config = dict(
    model='contrastive image-text model',
    tokenizer='word',
    vocab_size=6471,
    encoder_kernel_size=5,
    text_encoder_activation='gelu',
    text_encoder_inner_norm=False,
    text_encoder_positions='learned',
    optimizer='soap',
    beta2=0.999,
    one_sided=False,
    adamw_lr_other_params=0.0025,
    epochs=4.3,
    adamw_weight_decay_other_params=0.05,
)
Rows from block 7 of the image encoder of a small contrastive image-text model, named by matrix and row number. Rows with one number belong to one channel. Each number is 50 + 12 x the weight over its row's rms, rounded and kept within 0 to 99. All counts start at 0. After the name is the row's rms in percent of the matrix's.
After each channel's rows are labels from the 100 images, of 14976, where the channel reaches its highest value: "top examples" is what is common among them. Only what is clearly more common there than usual is listed. The data: regions of photos with short descriptions (Visual Genome).
# convs0: expand pointwise conv (encoder.blocks.7.convs.0.weight, 256x64x1x1), inputs 0-63
# convs1: depthwise 5x5 conv (encoder.blocks.7.convs.1.weight, 256x1x5x5, trained with AdamW), a 5x5 kernel
# convs2: project pointwise conv (encoder.blocks.7.convs.2.weight, 64x256x1x1, transposed), outputs 0-63

convs0.14 133:38 65 41 40 62 37 43 53 23 30 63 47 63 55 53 33 40 64 47 72 49 43 53 69 45 36 58 56 32 72 47 46 72 49 40 56 43 42 42 32 59 50 48 36 60 41 54 70 52 50 43 42 47 15 46 54 40 59 32 53 58 57 41 59
convs1.14 150:56 57 58 52 21 66 60 43 36 31 48 33 46 47 57 31 31 41 64 59 43 44 50 43 55
convs2.14 138:66 44 75 55 59 55 71 58 44 28 44 54 58 22 80 48 77 48 65 56 65 64 72 58 46 41 56 38 40 57 55 58 54 51 54 48 43 55 62 58 50 65 54 69 50 57 32 55 45 52 45 56 49 69 60 63 61 59 46 32 58 47 53 62
top examples: text has "man"

convs0.191 083:38 43 46 39 53 81 52 41 69 50 20 47 44 30 46 52 60 44 58 43 49 71 39 41 51 23 47 47 60 36 51 35 43 48 81 42 47 37 51 39 54 63 57 50 52 34 64 61 37 50 31 51 36 48 42 53 59 24 43 57 49 52 42 53
convs1.191 074:50 39 61 49 59 39 45 32 60 64 65 43 37 46 72 57 59 57 56 74 42 27 53 37 56
convs2.191 082:69 70 45 43 68 48 46 60 31 54 51 42 66 44 59 51 36 48 39 56 42 35 45 38 44 45 50 73 64 65 59 52 46 79 35 68 55 60 48 37 40 54 57 51 64 58 70 42 48 55 72 58 68 67 42 23 51 69 35 58 49 52 45 47
top examples: text has "sky"

convs0.109 131:39 64 51 40 61 29 57 41 50 33 51 55 29 55 42 75 60 36 65 55 47 49 50 50 47 45 58 49 49 52 43 47 45 62 49 40 32 44 65 58 68 46 56 41 81 19 47 54 34 31 37 55 60 42 41 27 54 58 38 74 47 42 46 61
convs1.109 160:52 53 44 41 32 53 59 46 38 34 57 57 38 33 27 47 55 36 37 33 56 52 32 32 36
convs2.109 136:26 32 60 34 42 53 52 51 63 45 30 54 39 57 52 68 50 58 50 59 61 81 43 70 47 63 65 56 53 52 61 65 36 53 48 45 41 51 47 46 48 55 67 35 29 54 61 41 64 37 67 29 41 52 62 36 63 56 54 52 65 51 72 68
top examples: text has "man"

convs0.117 105:48 57 30 52 56 34 46 54 29 25 77 51 69 43 59 45 45 53 58 54 32 62 49 52 40 33 14 48 37 49 20 39 47 46 51 55 38 57 30 39 41 33 64 57 51 52 40 59 62 63 40 49 52 46 51 63 56 46 47 36 48 47 51 35
convs1.117 095:48 37 19 21 55 58 48 44 36 55 63 49 58 42 54 47 43 42 56 63 55 59 50 70 60
convs2.117 110:53 57 58 60 43 44 35 46 44 69 56 62 46 49 68 68 64 60 62 26 48 55 35 50 67 53 42 43 49 49 48 43 53 43 45 41 55 49 61 36 37 46 35 20 25 66 48 59 54 28 42 47 35 30 35 67 35 42 77 47 54 39 54 47
top examples: text has "man"

convs0.170 129:48 41 35 48 44 31 41 41 54 58 64 30 68 40 52 40 23 72 44 65 31 54 41 53 47 27 45 56 49 33 54 63 36 48 46 45 56 44 23 28 49 56 48 56 54 44 40 42 38 56 68 54 57 56 36 52 54 54 35 57 26 45 55 27
convs1.170 130:48 42 33 46 34 44 31 60 66 32 39 48 66 82 46 36 55 56 53 37 50 53 48 45 46
convs2.170 144:65 31 15 29 46 60 38 49 34 47 59 37 58 45 73 41 55 80 71 54 52 66 56 40 56 56 52 58 32 38 45 40 38 49 42 38 48 50 31 43 34 59 63 54 42 60 55 38 49 44 44 54 68 36 30 52 46 45 62 49 55 53 44 41
top examples: text has "man"

convs0.174 139:40 35 25 44 43 35 48 64 53 35 45 23 55 47 35 58 44 37 69 55 40 69 58 56 62 36 63 53 46 63 46 71 54 47 54 58 38 49 37 32 31 58 59 52 52 41 71 56 47 40 51 54 57 53 64 66 38 24 38 29 52 62 59 46
convs1.174 166:35 36 38 30 42 39 50 42 43 40 32 40 36 41 37 37 44 40 37 36 40 40 35 36 42
convs2.174 174:45 64 41 54 47 66 50 46 32 68 45 40 48 50 77 59 37 55 27 54 48 43 32 49 42 51 45 56 31 69 49 56 29 50 67 51 54 55 54 62 74 47 75 54 64 40 39 58 54 73 63 45 41 30 59 37 69 51 64 54 62 46 65 42
top examples: text has "sky"; text has "blue"

convs0.212 134:62 40 45 19 61 31 58 46 41 49 55 41 49 63 38 41 64 51 47 67 65 53 39 36 59 47 50 28 70 79 45 63 42 51 37 57 48 40 41 70 51 64 57 45 64 44 60 64 33 45 50 48 49 52 66 57 62 64 30 25 54 43 50 55
convs1.212 134:35 35 48 67 49 41 40 33 61 60 54 32 32 63 62 44 44 36 49 66 46 45 29 38 58
convs2.212 132:57 53 47 47 57 60 81 51 42 30 49 40 33 39 45 51 60 56 41 62 62 37 51 40 84 50 60 67 45 52 68 69 59 52 54 51 65 47 48 46 68 60 54 32 46 55 70 51 35 46 32 43 57 31 31 63 47 49 60 41 76 51 50 50
top examples: text has "man"

convs0.137 131:48 65 46 40 48 36 28 37 58 72 47 49 48 52 34 35 28 56 34 61 39 59 37 55 66 31 26 69 48 47 63 50 62 54 45 63 43 39 22 50 38 54 29 41 60 40 50 47 53 46 28 42 56 46 46 35 46 40 55 46 29 58 60 37
convs1.137 155:49 42 43 53 56 57 50 30 38 55 68 64 38 41 48 59 53 19 39 56 48 55 22 45 58
convs2.137 114:61 44 68 46 79 42 37 65 42 57 52 38 42 46 47 38 30 40 35 55 47 51 44 65 79 64 45 55 50 61 70 59 65 52 52 43 39 38 44 73 28 59 57 63 24 56 38 43 57 61 33 40 57 33 50 48 61 47 41 43 60 57 49 39
top examples: text has "man"